Weights of a small audio embedding model: norm layernorm, 7000 steps.
Rows from expert 31 of block 5, named by matrix and row number. Rows with one number belong to one neuron. Each number is 128 + 32 x the weight over its row's rms, rounded and kept within 0 to 255. All counts start at 0. After the name is the row's rms in percent of the matrix's.
# up: expert up (model.blocks.5.mlp.up, 32x160x160), inputs 0-159
# down: expert down (model.blocks.5.mlp.down, 32x160x160, transposed), outputs 0-159
up.54 166 [132 130 225 125 136 139  86  98  89 137  49 131 105 152 175 130 147 117 117 124 172 175 136 129 134 104  98 132 145  69 145 115  92 175 120 157 137 136 131 151 121 101 139 113 181 121 135 121 123 124 113 125 148  70 157 132 116 152 191 144 163 115 126 152 194 124 130  99 130 116 121  83 123  97 216 116  98 130  33 151 135 140 127 143 153 162 176 128 125  95 151 110 114 121 120 140 123 141  76  71  77 113 222 137 174 111 101 129 160 125 109  59 134 124 156 123 104 169 130 117 169 137 117 118 150  72 109 123 157 135 135  95 113 180 133 110 131 181 134 178 130 126  52 151 117 113 120  56  98 137 136 150 179 165 141 186 112  58 156  96]
down.54 157 [127 126  76 147 108 118  51 124  80 159  99 125 129 147 121 100 168 104  99 123  62 139 156 112 174 110 118  94 118  37 196 143 166 173 128 165 164 130 173 153 125  87 116 131 178  99 137  77  99 129 137 115 164 149 136 153 122 125 112 126  88 124 104 113 148 139 117 101 118 109 113  68 163 140  69  96 132 135 186 141 137 105 119 168 174 181  87 154 132 123 124 125 108 139 107 117 100 159  23  74 102 135  64 144 150  92 115 100 179 138 136 104 128 146 174 133  99 141  88 100 190 148 128 135 156 181 128 191 134 123 149 159 129 142 119 144 140 164 127  95 174 151 184 142 106 100 166 184  86 150 131 124 169  90 162 150 108 114 205 152]
up.55 031 [113 156 197 205 158 135  78 170  99 138 101  79 127 111 137 121 103 108  75 121 136 119 102 121 150 150 156 111 108  70 124 175  82 144  92 156 164  71 186 117 151 100  98 180 158 106 112 105 133 152 129  85 126  62 104 164 144  65 123  74 126  85 163  73 110 154 204 158 141 175 176  97  97 145 186 123 180 138  98  78 111  94 157  93  90 122 151 133 114 177 139 105 131 140 106  79 106 129 108 124 140 161 189 133  98 119 181 111 122 150 169 102 165 119  74 174 135  93 132 143 144 106 136 110 148 122 185  82 114 126 128  94 149 100  99 125 165 160 154 152 156 121  95 123 109 160 118  96 116 140 123 111 177 178  94  54 135 107 124 140]
down.55 043 [150 164 193  88 139 128  85  83 169 127 119 163 134  90 172 137 150 128 185 130 182 136  90 106 105 144 137 105 121 169  74 116  78 151 154 166 147 118 148 121 125 140 121 168 107 158 111 163 131 138 129 183  87  93 139  97 127 143 147 122 192 171 174 114 139 117 149 130 156 139 170 170  75 107 230 175  97  87  73 134 119 154 115  83  56 129 176 122 152 120 138 146 152 152 103 120 139  71 126 118 131 114 187 149 130 173 138 184  78 123  96 108 128 167 103 100 157 142 157 145  81 121 139 130 100  61 143  88 131 141 139  90 119 115 136 104 118  77 160 204  95 130  63 161 119 140 139  83 137 104 102 162 104 174  70 120 145 119  82 103]
up.56 063 [135 132 224 137 146 122  94 112  68 147   0 132 110 133 166 136 139 126 131 130 163 170 129 137 138 127 122 125 133  81 135 128 101 191 124 148 136 129 142 136 126 102 140 117 181 136 119 120 126 110 122 140 129  88 145 129 114 150 188 127 149 124 137 125 207 132 130 119 129 121 123 101 119  95 207 135 108 136  26 137 122 137 134 141 141 142 160 139 123 108 148 107 128 130 133 135 136 140  56  73  79 124 214 134 179 116 114 135 133 123 104  57 138 127 155 116 139 155 143 130 167 130 131 122 134  77 118 136 135 121 128 106 115 176 153 106 120 193 114 163 144 120  61 132 122 124 107  64 117 135 134 135 190 168 128 184 118  17 140 105]
down.56 039 [ 97 131  84 129 107 122  79 105  81 161 132  99 129 126 111  88 145 126 116 113  37 117 136  95 145  88 104 126 127  46 183 128 177 141 106 127 188 137 135 145 136 121 122 142 163  94 138  85 118 124 114 112 167 142 124 155 118 112 110 129 103 135 137 141 124 137 138 108 144 109 100 107 199 125  64  87 138 131 208  99 125 134 121 181 162 137  80 142 111 126 119 128 113 118 105 113 117 134   7  87 126 154  41 124 121  84 119  70 173 154 121 130 125 152 176 149 126 132  89 127 161 146 126 134 178 201 136 183 141 123 141 157 144 151 121 151 130 163 129  87 132 150 227 120 125  81 174 197 117 152 135 134 145  91 144 168 131 122 190 114]
up.57 030 [120 125  44  91 126 132 181 126 183 119 172 164 122 152  99 158 126 112 148 110 103 108 121 139 143 117 157 150 108 172 134 120 148  72 147 121  98 119 103 136 153 157 135 109  79 140 110 129 134 132 132 133 120 176 153 108 164 154  97 114 112 151  81 126  63 159 116 121 120 120 159 148 125 124  71 128 163 108 251 134 116 157 172 117 117 129 103 148 120 125 148 135 123 106 116 167 116  98 217 180 202 107  45 127 103 161 114 156  97 130 125 188 140 116 113  95 121  90 140 116  25 145  86 126 119 194  90 135 122 128  96 160 137  87 125 133 141  75 121  91 114 128 183 103 147 153 150 186 135  91 132 103  68 105 122  83 137 199 129 121]
down.57 026 [128 128 123 128 132 102  74 143  92 104  62 177 116 125 148 131 137 156 113 128  54 144 139 129 142 110 116 120 128  31 187 143 140 176 107 179 140 114 147 146 128  95 152 116 157 106 146 132 110 107 108  77 167 122 156 108 111 148 148 101 100 134 136 147 187 132 139 123 162 105 157  83 154 143  85 127 111 140 167 151 101 133 140 167 176 175 127 139 118 134 159 130 111 127 173 152 124 112   0  38 109 135  87 131 176 100 116 110 159  90 127  91 139 118 116 123  97 123 113 114 207 166  94 159 159 184 162 172 151 117 118 134 123 141 119 126 134 203 153 149 139 143 181 125  80  61 123 147  69 127 134 106 134 128 139 189 133 118 188 130]
up.58 022 [ 92 154 124  95 134  72 135 173 132 128 252 131 119 147  72 162 104  96 165  96  89  84 165  96 104 151 115 124 136 149 123 134 165  63 153 126  98 124 155 129 152 119  99  89 100 166 165 122 154 163  95 112  74 138  73 115 133 142 111 105  90  90  91 118  80 152 135 126 123 139 153 141 151 127  67 129 143 114 205  90 149  81 124 105 131 130 102  97 132 156 133 164 141  79 135 135  82 169 154 186 158 105 155 104  71 108  97  84  89 132 171 145 106 130  71 149 143  87  99 102 149 113  98 147 145 159 154 180  83 198 127 148 185  90  84 143 124 134 134 101 133 128  95  97 161 149 129 140 156 160 139 115 109  98 118  99 133 228 111 146]
down.58 023 [154 117  62 143 165 148  72  91  98  89  72  81 112 162 151 117 173 115  73 140  86 155 129 115 167 102  90 114 132 111 190 117 126 133  98 121 157 120 142 138  91 122 101  90 219  97  86  66  62 139  95 114 147 113 161 146  89 161  95 164 135 137 134 111 126 108 166 133 147  80 115 139 150  78 157 133  98 134 161 112 162 107 204 128  88 108 118 128  63  52 177 119 148 151  97 164 117 181  70 109 100 134 133 148 132  91 127  94 213 136  86  90 122  88 197 153 150 159 133 180 115 178  99  82 177 148 119 136 137  96  98 160 107 103 134 149 106 160 164 140 155 135 146 151 113 107 125 152 117 142 130 121 140 121 124 176  90  97 131 113]
up.59 179 [135 136 201 115 136 139  50 109  59 127  44 134 105 150 169 134 144 130 122 127 180 171 136 129 134 116 108 132 135  68 137 118  94 168 123 155 135 130 122 157 129  89 136 116 193 127 131 131 125 121 112 121 141  75 157 135 120 150 171 135 181 120 128 139 194 132 131  95 130 121 130  79 124 102 213 113 102 130  34 145 133 138 128 141 147 154 185 129 134 102 137 111 123 126 121 135 123 134  53  69  84 112 204 134 177  92 106 129 157 128 108  55 135 130 160 121 116 173 129 122 196 140 119 113 151  79 114 141 167 137 127  87 112 180 134 117 130 168 133 172 126 123  74 136 118 105 118  68  93 139 130 150 183 150 145 194 125  45 164 106]
down.59 162 [131 131  70 145 104 116  76 113  81 157  87 126 135 152 120 110 162 115 110 117  45 138 145 101 171  98 115 115 119  44 189 140 158 170 130 150 177 129 154 151 133 112 124 125 162  95 145  94 104 119 137 105 175 141 135 152 117 124 121 133  87 125 107 110 147 134 128 116 117 109 117  82 177 135  61  86 127 136 206 142 141 112 121 179 175 158  88 142 119 127 139 127 101 139  90 130 104 149  20  76  95 127  50 133 142  76 118  96 162 122 125 102 126 137 164 129 105 138  96 104 193 155 124 134 163 190 125 188 143 121 138 160 129 141 118 149 130 193 126  82 147 168 202 144 103 101 174 192 102 157 121 125 154  83 172 144 109 123 193 145]
up.60 183 [129 134 205 121 136 136  48 115  64 133  56 133 113 144 169 131 146 132 125 119 178 160 139 132 139 121 107 133 135  64 145 110  89 172 112 152 139 131 128 153 129  91 136 110 194 119 131 128 122 116 112 123 140  66 152 138 124 147 169 139 169 120 125 135 188 130 129  88 128 118 125  72 129 105 214 114  98 133  20 147 130 134 136 144 166 156 174 130 134  96 133 108 123 127 121 138 118 134  46  58  85 118 214 137 178 101 105 132 153 119 107  53 137 135 156 121 115 175 131 115 191 142 118 114 154  81 110 130 162 141 128  83 115 173 134 120 126 170 134 169 129 128  73 137 117 104 125  76  94 137 136 145 181 153 143 186 118  54 157 105]
down.60 181 [133 131  60 147 100 118  69 118  79 153  89 133 136 147 116 109 165 118 106 117  50 137 151 105 171  96 116 108 109  43 185 138 158 162 130 151 167 130 152 150 133 114 122 129 176  95 148  91  96 119 132 111 165 152 136 157 115 128 121 130  86 116 105 109 159 137 122 115 117 108 114  77 170 134  61  87 123 139 195 138 137 116 123 176 184 166  88 147 116 125 137 125 101 141  94 135 106 159  28  65  97 132  51 143 138  85 117  95 158 122 126 103 131 134 156 128  99 143 103 112 185 157 125 142 154 185 132 187 144 126 137 163 135 149 119 145 127 181 133  91 152 170 197 153 106 111 166 201  93 157 131 129 172  70 171 137 107 122 196 152]
up.61 064 [121 155 239 109 132 135  71 123 101 135  33 146 121 133 163 130 125 141 132 114 175 159 132 130 123 137 108 136 131  76 126 136  95 152 114 148 131 120 133 143 121 111 134 116 161 131 128 111 132 132 128 116 136  75 141 127 124 132 155 123 151 141 118 123 209 124 132 117 142 102 140  92 105 110 228 133 110 139   0 146 129 134 128 122 132 148 174 130 133 106 139 127 131 113 105 140 123 124  46  72  93 117 241 124 175 110 121 142 142 113 113  71 137 124 136 127 128 164 131 120 193 141 125 121 154  72 119 115 139 140 112 112 111 167 126 113 124 173 126 169 124 131  52 135 129 117 104  41 125 125 134 139 178 155 136 163 133  58 133 112]
down.61 038 [132 135  77 142  90 103  75 108  67 157 115 110 122 127  88 111 145 122 115 128  21 118 169 119 185 137 140 114 101  44 203 167 138 143 125 117 189 132 160 155 131 114 136 116 166 127 141  72 108 110 114 116 161 157 133 151 113 151 113 148 118 130 114 126 158 121 126 124 116  99 116  86 153 145  58 106 126 134 223 141 109 154 138 176 174 123  91 150  88 142 104 133  97 122 105 142 122 140  35 106 121 133  45 144 162  99 143  78 157 105 138 127 159 136 175 135 113 126 119 135 191 124  99 143 132 209 143 174 128 134 106 168 161 120 133 129 133 148 121 117 162 164 213 145 120  78 147 180  96 148 127 113 159  76 156 114 116 146 173 155]
up.62 034 [139 124 225 138 147 117  81 123  62 139  34 137  99 129 168 149 147 153 129  99 190 114 126 152 124  97 121 119 144 116 130 143  99 136 123 160 125 154 168 156 130 122 118 129 158 136 125 149 107  90 114 121 105  45 136 138 108 160 168 106 156 103 168 100 181 147 107 133 133 115 152  96 116 113 245 152 134 134   2 158 127 154 124 116 135 136 194 135 147 111 145 122 140 152 110 156 109 130  71 110 129  78 216 146 148 122 117 105 148 144 106  83 144 128 122 120 128 142 137 150 155 134 127 111 132  33 128  73 136 135 160 105 109 143 121 103 129 140 132 160 134 137  98 125 144 132 121  59 139 114 127 140 177 175 121 137 137  35 149 104]
down.62 019 [ 87 100 120 143 182  86 134 172 136 152 154 123 121  73 128 100  68 193 178 132 140 112 155  98  94 204 150 184 120 154 132 116 113  78 124  96 122 145  80  86 153  85  98  86 156  99 128 115 112 110 125 105 104 109 102  87 139  99 148 114 180 147  97 104  77 148 138 161 119 107 169 171 103 160 135 123 115 167  84  24 127 153 150  73 139 117 140 156 134 181 128  86 127 121 164 121 110 153  52 144 139 103 156 146  84 155 115  94 126 121 193 184 108 131 120 153  96  90 141 132 103  98 123 148 126  88 189 111  81 152 142 147 164 124 150 128  74 125 140 145 159 110  20 131 168 121 101 111 167 167 126 115 174 159 162 140 129 147 127 149]
up.63 024 [130 153  97  87 122 164 149 134 150 187 157 111 133 123 130 139 172 178 153 118  97  96 117 140 122 182 148 133 120 186 143  94 159 128 144 107 142 126  97 158 185 159 171  99  52 148 117 114 123 167 117 116 133 163 148  95 108 145 144  95 126 171 143 102  81 146 119 168 131 107 164 126 121 104  59 161 165 107 237 129 132 164 153 100  95 121  57 116 155 115 166 134 124 137 125 156 178 146 208 186 200 130  54 145 136 168 161 141  76  93 118 143 151 170 110 115  99 146 100 126  73 106 132 136  60 140 115 171 105 162 118 122 113  98 159 120 142  81 133 145  87 174 159 151 168 151 144 162 139  79 154 171  68 171 111 105 141 144 136 127]
down.63 025 [108 154 158 163 147 111  82 139 105 107  60 150 150 159 117 137 157 153 118 124  99 139 136 111 122 156  82 122 149  88 175 140 144 135  91 133 177 132  96 149 142  60 164 105 202 128 165  92 138  98 132  76 128 143 145 147 116 124 128 149  76  62 129 110 158 147 191 176 170  64 118  90 133 133 107 165 134 181  89 135 135 111 114 165 175 139 118 124  91 166 164 107  77 109 113 186  83 143  33  92 105 108 127 128 101  78 132 112 132 102  72  98 149 100 136 147 123  81 146 104 181 141 117 174 139 137 116 151  69 145  95 178 118 121 145 157 143 188 184 122 159 189 124 128 128 143  81 158 114 163 146 148 172 148 190  99 129 164 186 128]