{"input": "waveform_16khz", "norm": "layernorm", "num_experts": 32, "wave_strides": [5, 2, 2, 2, 2, 2], "beta2": 0.999, "final_lr_fraction": 0.05}
Rows from expert 22 of block 5, named by matrix and row number. Rows with one number belong to one neuron. Each number is 50 + 10 x the weight over its row's rms, rounded and kept within 0 to 99. All counts start at 0.
# up: expert up (model.blocks.5.mlp.up, 32x160x160), inputs 0-159
# down: expert down (model.blocks.5.mlp.down, 32x160x160, transposed), outputs 0-159
up.143:58 55 63 32 53 53 64 42 56 26 70 52 40 45 53 64 47 41 52 35 64 37 43 47 41 55 66 45 58 67 43 55 56 46 51 37 47 44 33 41 54 60 53 58 41 57 47 59 48 60 50 33 41 46 52 44 48 53 62 43 56 57 57 68 38 59 53 49 50 61 50 65 33 56 60 70 45 45 39 53 47 54 55 47 47 44 50 40 38 60 43 46 65 57 40 55 46 43 88 76 58 50 57 52 63 51 49 53 44 53 55 59 57 49 49 47 42 50 66 56 28 49 58 56 46 60 45 36 47 56 40 41 46 33 48 46 37 33 60 49 38 40 59 32 55 67 43 53 54 31 58 52 46 59 36 37 62 68 50 48
down.143:48 43 46 50 54 45 46 45 60 76 53 48 65 30 46 42 36 42 51 56 45 38 42 48 49 53 46 66 58 70 56 58 50 25 63 53 46 45 44 51 41 49 54 64 46 42 61 55 53 59 59 34 32 46 36 44 52 57 47 48 36 42 49 51 42 67 49 47 43 59 54 47 68 47 48 54 76 45 41 48 54 55 41 57 43 38 38 35 51 58 41 46 52 60 44 32 27 51 74 63 53 40 33 51 40 48 58 58 41 47 37 47 62 55 43 46 42 38 57 31 52 41 61 52 40 53 65 50 46 50 56 49 62 48 60 62 47 52 24 32 38 50 73 42 55 57 55 66 47 46 40 58 51 44 61 36 44 70 39 59
up.144:53 40 53 41 39 61 45 46 57 34 61 52 53 54 62 60 47 42 49 49 75 59 52 51 48 63 43 45 56 32 58 35 61 34 68 44 53 59 59 47 45 62 75 66 69 57 60 33 44 47 49 56 49 62 59 42 46 50 76 52 47 45 54 49 57 54 54 46 30 54 36 23 57 50 56 41 60 31 41 57 67 43 50 54 47 51 55 49 57 47 52 54 54 38 57 61 50 50 50 37 66 67 37 64 35 59 32 55 70 65 46 49 50 54 52 52 34 39 52 60 59 44 62 32 57 42 58 48 48 57 57 58 43 39 44 64 49 70 65 58 40 49 59 51 42 59 57 60 52 65 41 55 51 40 36 47 41 40 45 39
down.144:52 45 64 47 46 48 61 55 51 63 46 68 53 60 27 33 31 41 39 43 60 52 41 51 57 35 45 49 52 51 74 42 61 53 32 32 54 52 62 57 68 43 56 57 40 57 39 35 69 63 44 50 51 35 41 45 62 54 53 52 47 39 56 60 59 47 55 54 61 61 49 35 59 44 45 51 51 45 37 49 54 46 35 36 31 66 53 45 50 57 53 35 45 40 52 49 38 57 41 51 42 35 54 72 30 31 49 59 67 48 67 36 65 55 57 32 43 39 49 43 49 40 49 62 59 49 57 61 64 56 40 54 51 63 39 58 59 57 45 46 52 39 38 60 63 47 58 60 55 52 49 37 44 42 55 59 41 36 38 33
up.145:62 36 42 66 44 50 57 56 50 61 51 64 53 39 49 50 50 52 62 50 65 52 38 55 47 45 39 57 39 46 41 56 56 28 54 54 49 55 47 45 46 40 50 61 54 52 40 61 42 73 70 44 52 51 45 59 33 58 54 47 69 54 53 62 40 44 45 48 44 51 52 49 54 41 85 53 57 61 54 40 46 50 56 45 48 49 84 34 47 59 41 39 57 45 49 33 41 50 81 69 57 60 59 65 48 43 35 59 59 41 45 74 50 51 25 57 56 59 61 62 52 43 57 51 37 60 56 38 53 43 53 57 37 42 49 37 47 57 54 53 55 53 54 32 57 62 49 62 65 46 55 39 35 58 48 42 58 46 46 47
down.145:60 39 50 39 47 61 44 57 38 54 74 48 40 53 36 41 46 59 44 42 52 59 48 44 42 45 50 61 50 71 38 64 53 47 45 54 61 34 32 45 61 41 68 50 41 45 43 69 53 50 59 66 49 55 39 48 58 31 52 49 32 52 49 47 49 54 42 37 48 57 54 57 59 49 54 52 61 48 61 41 62 48 44 38 51 48 46 58 54 37 35 68 33 57 57 49 47 42 64 47 61 48 32 47 35 69 64 43 48 64 64 56 45 45 34 43 62 52 64 47 46 43 47 61 38 53 68 51 49 32 43 55 64 39 56 66 38 43 43 46 26 44 83 59 54 57 48 66 61 62 61 43 52 45 53 36 52 45 35 51
up.146:29 58 52 50 58 63 66 33 38 46 57 39 34 61 33 63 41 48 56 68 47 35 58 49 58 52 37 50 65 44 71 52 46 36 45 48 61 52 64 58 50 45 46 34 53 38 57 23 53 43 62 69 47 53 54 39 42 42 33 53 47 40 52 55 59 45 52 58 66 51 52 60 69 60 48 62 47 40 43 50 43 45 55 46 63 53 46 47 51 36 44 40 33 61 51 53 55 58 34 46 39 55 49 52 51 46 58 46 59 68 45 35 51 37 46 52 48 44 43 36 61 46 56 44 37 39 45 49 44 40 54 59 39 46 55 51 66 54 51 43 42 35 25 57 41 39 33 78 69 37 55 51 57 35 57 44 47 49 46 36
down.146:54 66 59 38 47 49 19 47 46 48 36 64 46 63 58 42 63 35 43 51 30 41 65 49 39 53 48 39 47 50 61 46 51 47 64 48 65 38 51 52 55 60 52 52 47 57 41 52 69 34 55 49 48 59 55 52 63 51 49 36 44 55 57 40 58 41 43 51 49 47 67 50 55 40 53 49 52 35 65 56 43 50 76 59 41 41 57 57 53 35 51 61 51 50 50 62 67 33 50 44 41 42 72 36 45 50 62 57 46 31 61 40 27 34 39 46 50 44 52 44 43 47 42 52 53 59 54 69 71 52 55 47 36 54 37 55 66 46 58 62 53 45 35 41 47 47 46 57 35 58 65 44 56 66 70 56 38 55 49 32
up.147:52 52 51 59 45 55 58 49 49 55 53 54 37 64 56 54 52 53 54 56 53 42 64 47 52 51 54 55 56 42 61 58 20 47 44 55 50 55 61 34 46 50 40 58 37 66 55 39 43 62 52 56 44 74 44 49 49 45 52 47 49 54 47 68 44 47 43 43 40 60 50 54 51 39 32 39 21 58 49 52 40 43 69 37 39 58 49 46 62 49 60 45 49 22 60 43 55 64 52 52 42 37 49 66 53 43 43 54 59 43 64 31 34 45 49 46 36 46 43 32 43 56 45 37 64 58 38 42 43 67 34 43 33 69 63 38 57 53 52 38 60 51 50 44 59 58 44 62 45 61 37 61 63 59 38 69 25 50 49 48
down.147:41 61 50 53 38 58 49 49 52 46 35 58 48 64 48 45 56 45 48 64 68 48 41 50 54 54 55 50 50 57 41 52 36 53 53 51 61 69 63 49 47 67 57 53 50 62 63 69 38 49 43 59 25 50 60 51 36 31 53 51 64 53 68 57 47 62 54 50 62 70 36 56 50 52 40 41 55 63 23 60 53 55 54 69 42 58 65 53 44 36 44 23 33 54 59 43 46 50 30 53 57 52 51 57 38 58 42 65 40 65 50 42 36 35 50 33 43 40 41 40 30 44 41 54 60 52 29 61 61 43 54 40 37 48 50 50 62 51 55 40 44 51 53 53 65 59 43 41 44 40 45 35 41 53 65 47 39 53 54 56
up.148:71 46 36 46 40 48 34 46 55 46 30 30 47 58 50 58 49 47 38 50 62 49 40 54 52 55 28 55 45 26 49 70 43 40 46 56 53 45 67 56 37 60 44 53 65 44 50 54 58 61 38 40 46 62 51 65 40 58 59 60 49 47 50 41 42 52 42 44 56 28 47 52 46 55 65 42 28 52 61 48 49 26 48 41 34 57 49 60 57 53 62 52 38 34 33 39 56 48 52 39 63 63 51 54 54 50 46 56 50 55 44 59 56 63 50 71 44 45 51 30 68 40 67 56 55 63 50 55 46 47 54 56 60 48 38 48 56 51 65 26 56 63 44 57 51 45 59 70 66 47 37 57 53 56 46 46 60 35 46 34
down.148:49 43 63 46 57 36 48 40 49 43 58 37 58 52 56 63 65 46 46 65 50 50 38 60 32 41 43 56 28 41 52 51 57 59 47 59 65 56 47 41 34 32 49 48 40 44 55 39 64 66 54 41 41 54 61 58 52 48 61 64 47 50 43 55 38 51 56 49 40 47 55 42 34 52 45 64 38 42 35 48 46 54 42 54 41 68 58 65 62 64 52 42 39 55 51 54 70 58 41 54 44 43 53 54 62 48 45 33 40 38 54 36 38 78 43 36 49 57 48 46 47 51 42 57 61 46 48 42 45 62 51 49 53 41 58 38 71 36 57 51 52 48 27 37 60 73 40 36 50 62 58 63 69 72 45 60 60 47 35 44
up.149:53 59 62 52 63 63 70 63 55 48 64 60 50 43 66 50 50 48 51 52 65 46 45 38 36 64 56 50 44 74 45 63 56 50 63 34 59 52 49 55 66 53 60 32 65 53 53 53 49 50 56 29 47 54 44 62 63 54 32 32 58 40 42 48 47 53 51 51 33 42 57 57 52 42 41 69 51 47 50 71 74 50 50 47 51 60 38 37 53 43 55 45 49 40 62 52 51 43 76 73 59 54 58 63 34 50 63 62 55 51 43 56 42 59 41 54 50 53 49 51 39 32 51 61 43 48 34 40 41 39 56 37 43 54 62 35 40 33 59 53 44 58 47 49 49 55 46 58 63 41 59 52 43 54 34 31 59 59 36 57
down.149:48 57 52 35 49 43 54 62 55 58 48 46 48 21 27 46 34 59 44 59 38 47 55 41 68 53 67 53 53 59 33 54 49 31 64 46 48 60 59 46 58 57 57 60 44 59 44 60 50 54 55 56 49 60 38 45 45 45 57 49 29 43 45 49 49 46 51 60 40 52 50 55 70 69 32 37 68 54 60 39 55 48 29 43 50 52 42 54 44 55 22 58 66 58 61 21 43 56 81 54 59 49 56 56 35 59 52 45 51 52 53 47 60 55 60 30 60 40 61 68 39 38 53 61 56 63 60 56 53 44 49 59 53 52 56 61 52 50 38 40 54 61 52 47 59 54 60 57 49 47 52 53 49 39 56 34 50 55 52 58
up.150:44 56 51 47 61 65 60 51 58 37 59 50 68 46 40 50 59 59 51 45 64 46 42 47 32 52 60 50 61 60 43 39 48 32 49 33 43 37 44 42 59 56 54 47 31 64 52 42 59 53 63 47 36 53 51 46 39 43 53 56 51 68 45 62 41 45 54 57 56 62 55 54 44 44 50 69 57 50 44 50 44 58 54 40 43 43 49 47 49 57 56 54 65 57 48 57 53 26 86 71 59 54 58 39 34 73 64 67 48 55 50 68 51 55 55 43 49 40 58 69 28 47 64 51 24 37 67 36 52 77 55 55 54 43 61 54 45 42 47 61 38 55 49 46 47 55 57 43 53 41 56 40 39 56 43 47 50 50 55 50
down.150:47 45 51 49 48 42 57 62 45 66 74 34 58 59 35 54 28 50 39 51 43 54 58 47 65 65 51 49 35 59 55 58 55 41 55 57 43 49 44 63 43 60 49 57 39 45 45 33 45 40 50 60 46 36 53 45 59 40 45 50 37 54 39 49 51 50 63 55 56 65 48 43 41 48 44 55 84 54 59 52 42 48 52 59 67 22 46 55 56 60 36 56 60 57 52 41 46 46 79 56 57 39 32 51 51 54 58 52 58 43 49 69 70 45 30 43 55 52 55 39 51 42 45 44 61 56 51 47 52 61 49 53 62 46 45 77 36 60 37 47 28 52 66 40 45 55 47 66 43 45 46 45 40 47 54 40 39 66 57 45
up.151:60 29 40 58 73 68 27 59 38 50 41 50 57 53 58 56 58 43 33 45 36 55 57 47 63 51 61 52 53 31 49 40 54 53 74 49 55 58 29 49 51 54 54 58 71 57 50 53 49 62 39 49 59 54 39 56 63 46 48 62 61 53 49 67 36 60 55 48 51 58 51 44 50 60 45 36 63 54 67 46 51 55 50 49 57 71 40 44 53 52 41 50 31 44 50 29 55 45 33 67 34 59 41 47 33 59 47 59 50 33 47 47 59 63 58 53 36 46 58 52 53 57 45 51 47 42 50 71 54 61 43 49 42 22 34 41 45 42 52 51 51 55 39 35 35 41 59 32 51 60 37 60 49 51 54 51 58 48 40 56
down.151:46 44 48 68 52 66 48 40 52 43 65 63 65 66 50 49 68 46 60 63 52 66 52 64 50 49 39 41 39 34 56 39 65 58 47 49 61 56 38 42 32 59 46 40 64 49 46 32 50 47 43 40 75 56 56 52 32 65 27 44 56 54 39 53 46 50 35 39 51 52 51 47 52 72 49 59 27 47 64 65 48 66 55 54 76 47 48 42 47 40 73 37 70 43 37 60 52 52 42 48 55 61 46 34 45 59 46 58 40 37 54 48 44 46 40 48 50 51 49 62 50 52 48 53 51 52 56 51 49 60 35 61 53 57 64 50 41 55 69 65 47 38 43 65 29 57 48 44 47 56 38 42 50 54 58 49 52 46 53 54
up.152:57 43 54 45 38 56 62 59 61 43 46 58 47 37 39 54 42 42 53 66 59 50 62 41 29 46 50 67 54 60 50 53 55 55 66 35 19 48 54 53 49 62 29 63 54 43 49 61 42 44 51 53 50 46 54 46 38 48 40 36 47 45 59 60 53 53 57 47 53 47 53 40 54 68 48 32 51 53 39 53 52 49 49 73 64 53 52 60 46 44 51 65 40 59 63 63 31 43 60 43 55 56 49 74 55 56 33 26 57 33 56 40 46 37 60 61 49 52 57 51 70 36 54 52 40 59 50 57 50 53 50 38 58 28 54 54 39 52 42 51 52 65 60 35 40 50 46 40 44 35 47 55 50 58 72 50 74 43 43 32
down.152:46 63 56 59 64 59 40 39 40 64 51 51 44 37 64 53 56 35 64 64 49 56 58 43 60 51 50 50 41 46 36 47 49 61 64 48 82 60 41 53 47 48 43 31 53 40 48 36 61 50 37 52 47 58 51 61 47 46 39 57 50 49 63 54 41 59 44 42 54 47 71 45 49 46 41 81 63 60 60 46 54 33 64 53 37 61 56 46 44 51 44 50 47 54 59 48 47 42 65 57 47 50 35 47 55 37 59 62 33 46 51 39 56 52 45 46 34 51 45 44 42 32 51 56 69 58 58 50 71 35 65 58 54 56 37 59 54 42 42 50 42 46 38 38 65 28 39 52 42 68 46 43 59 70 65 61 48 53 36 60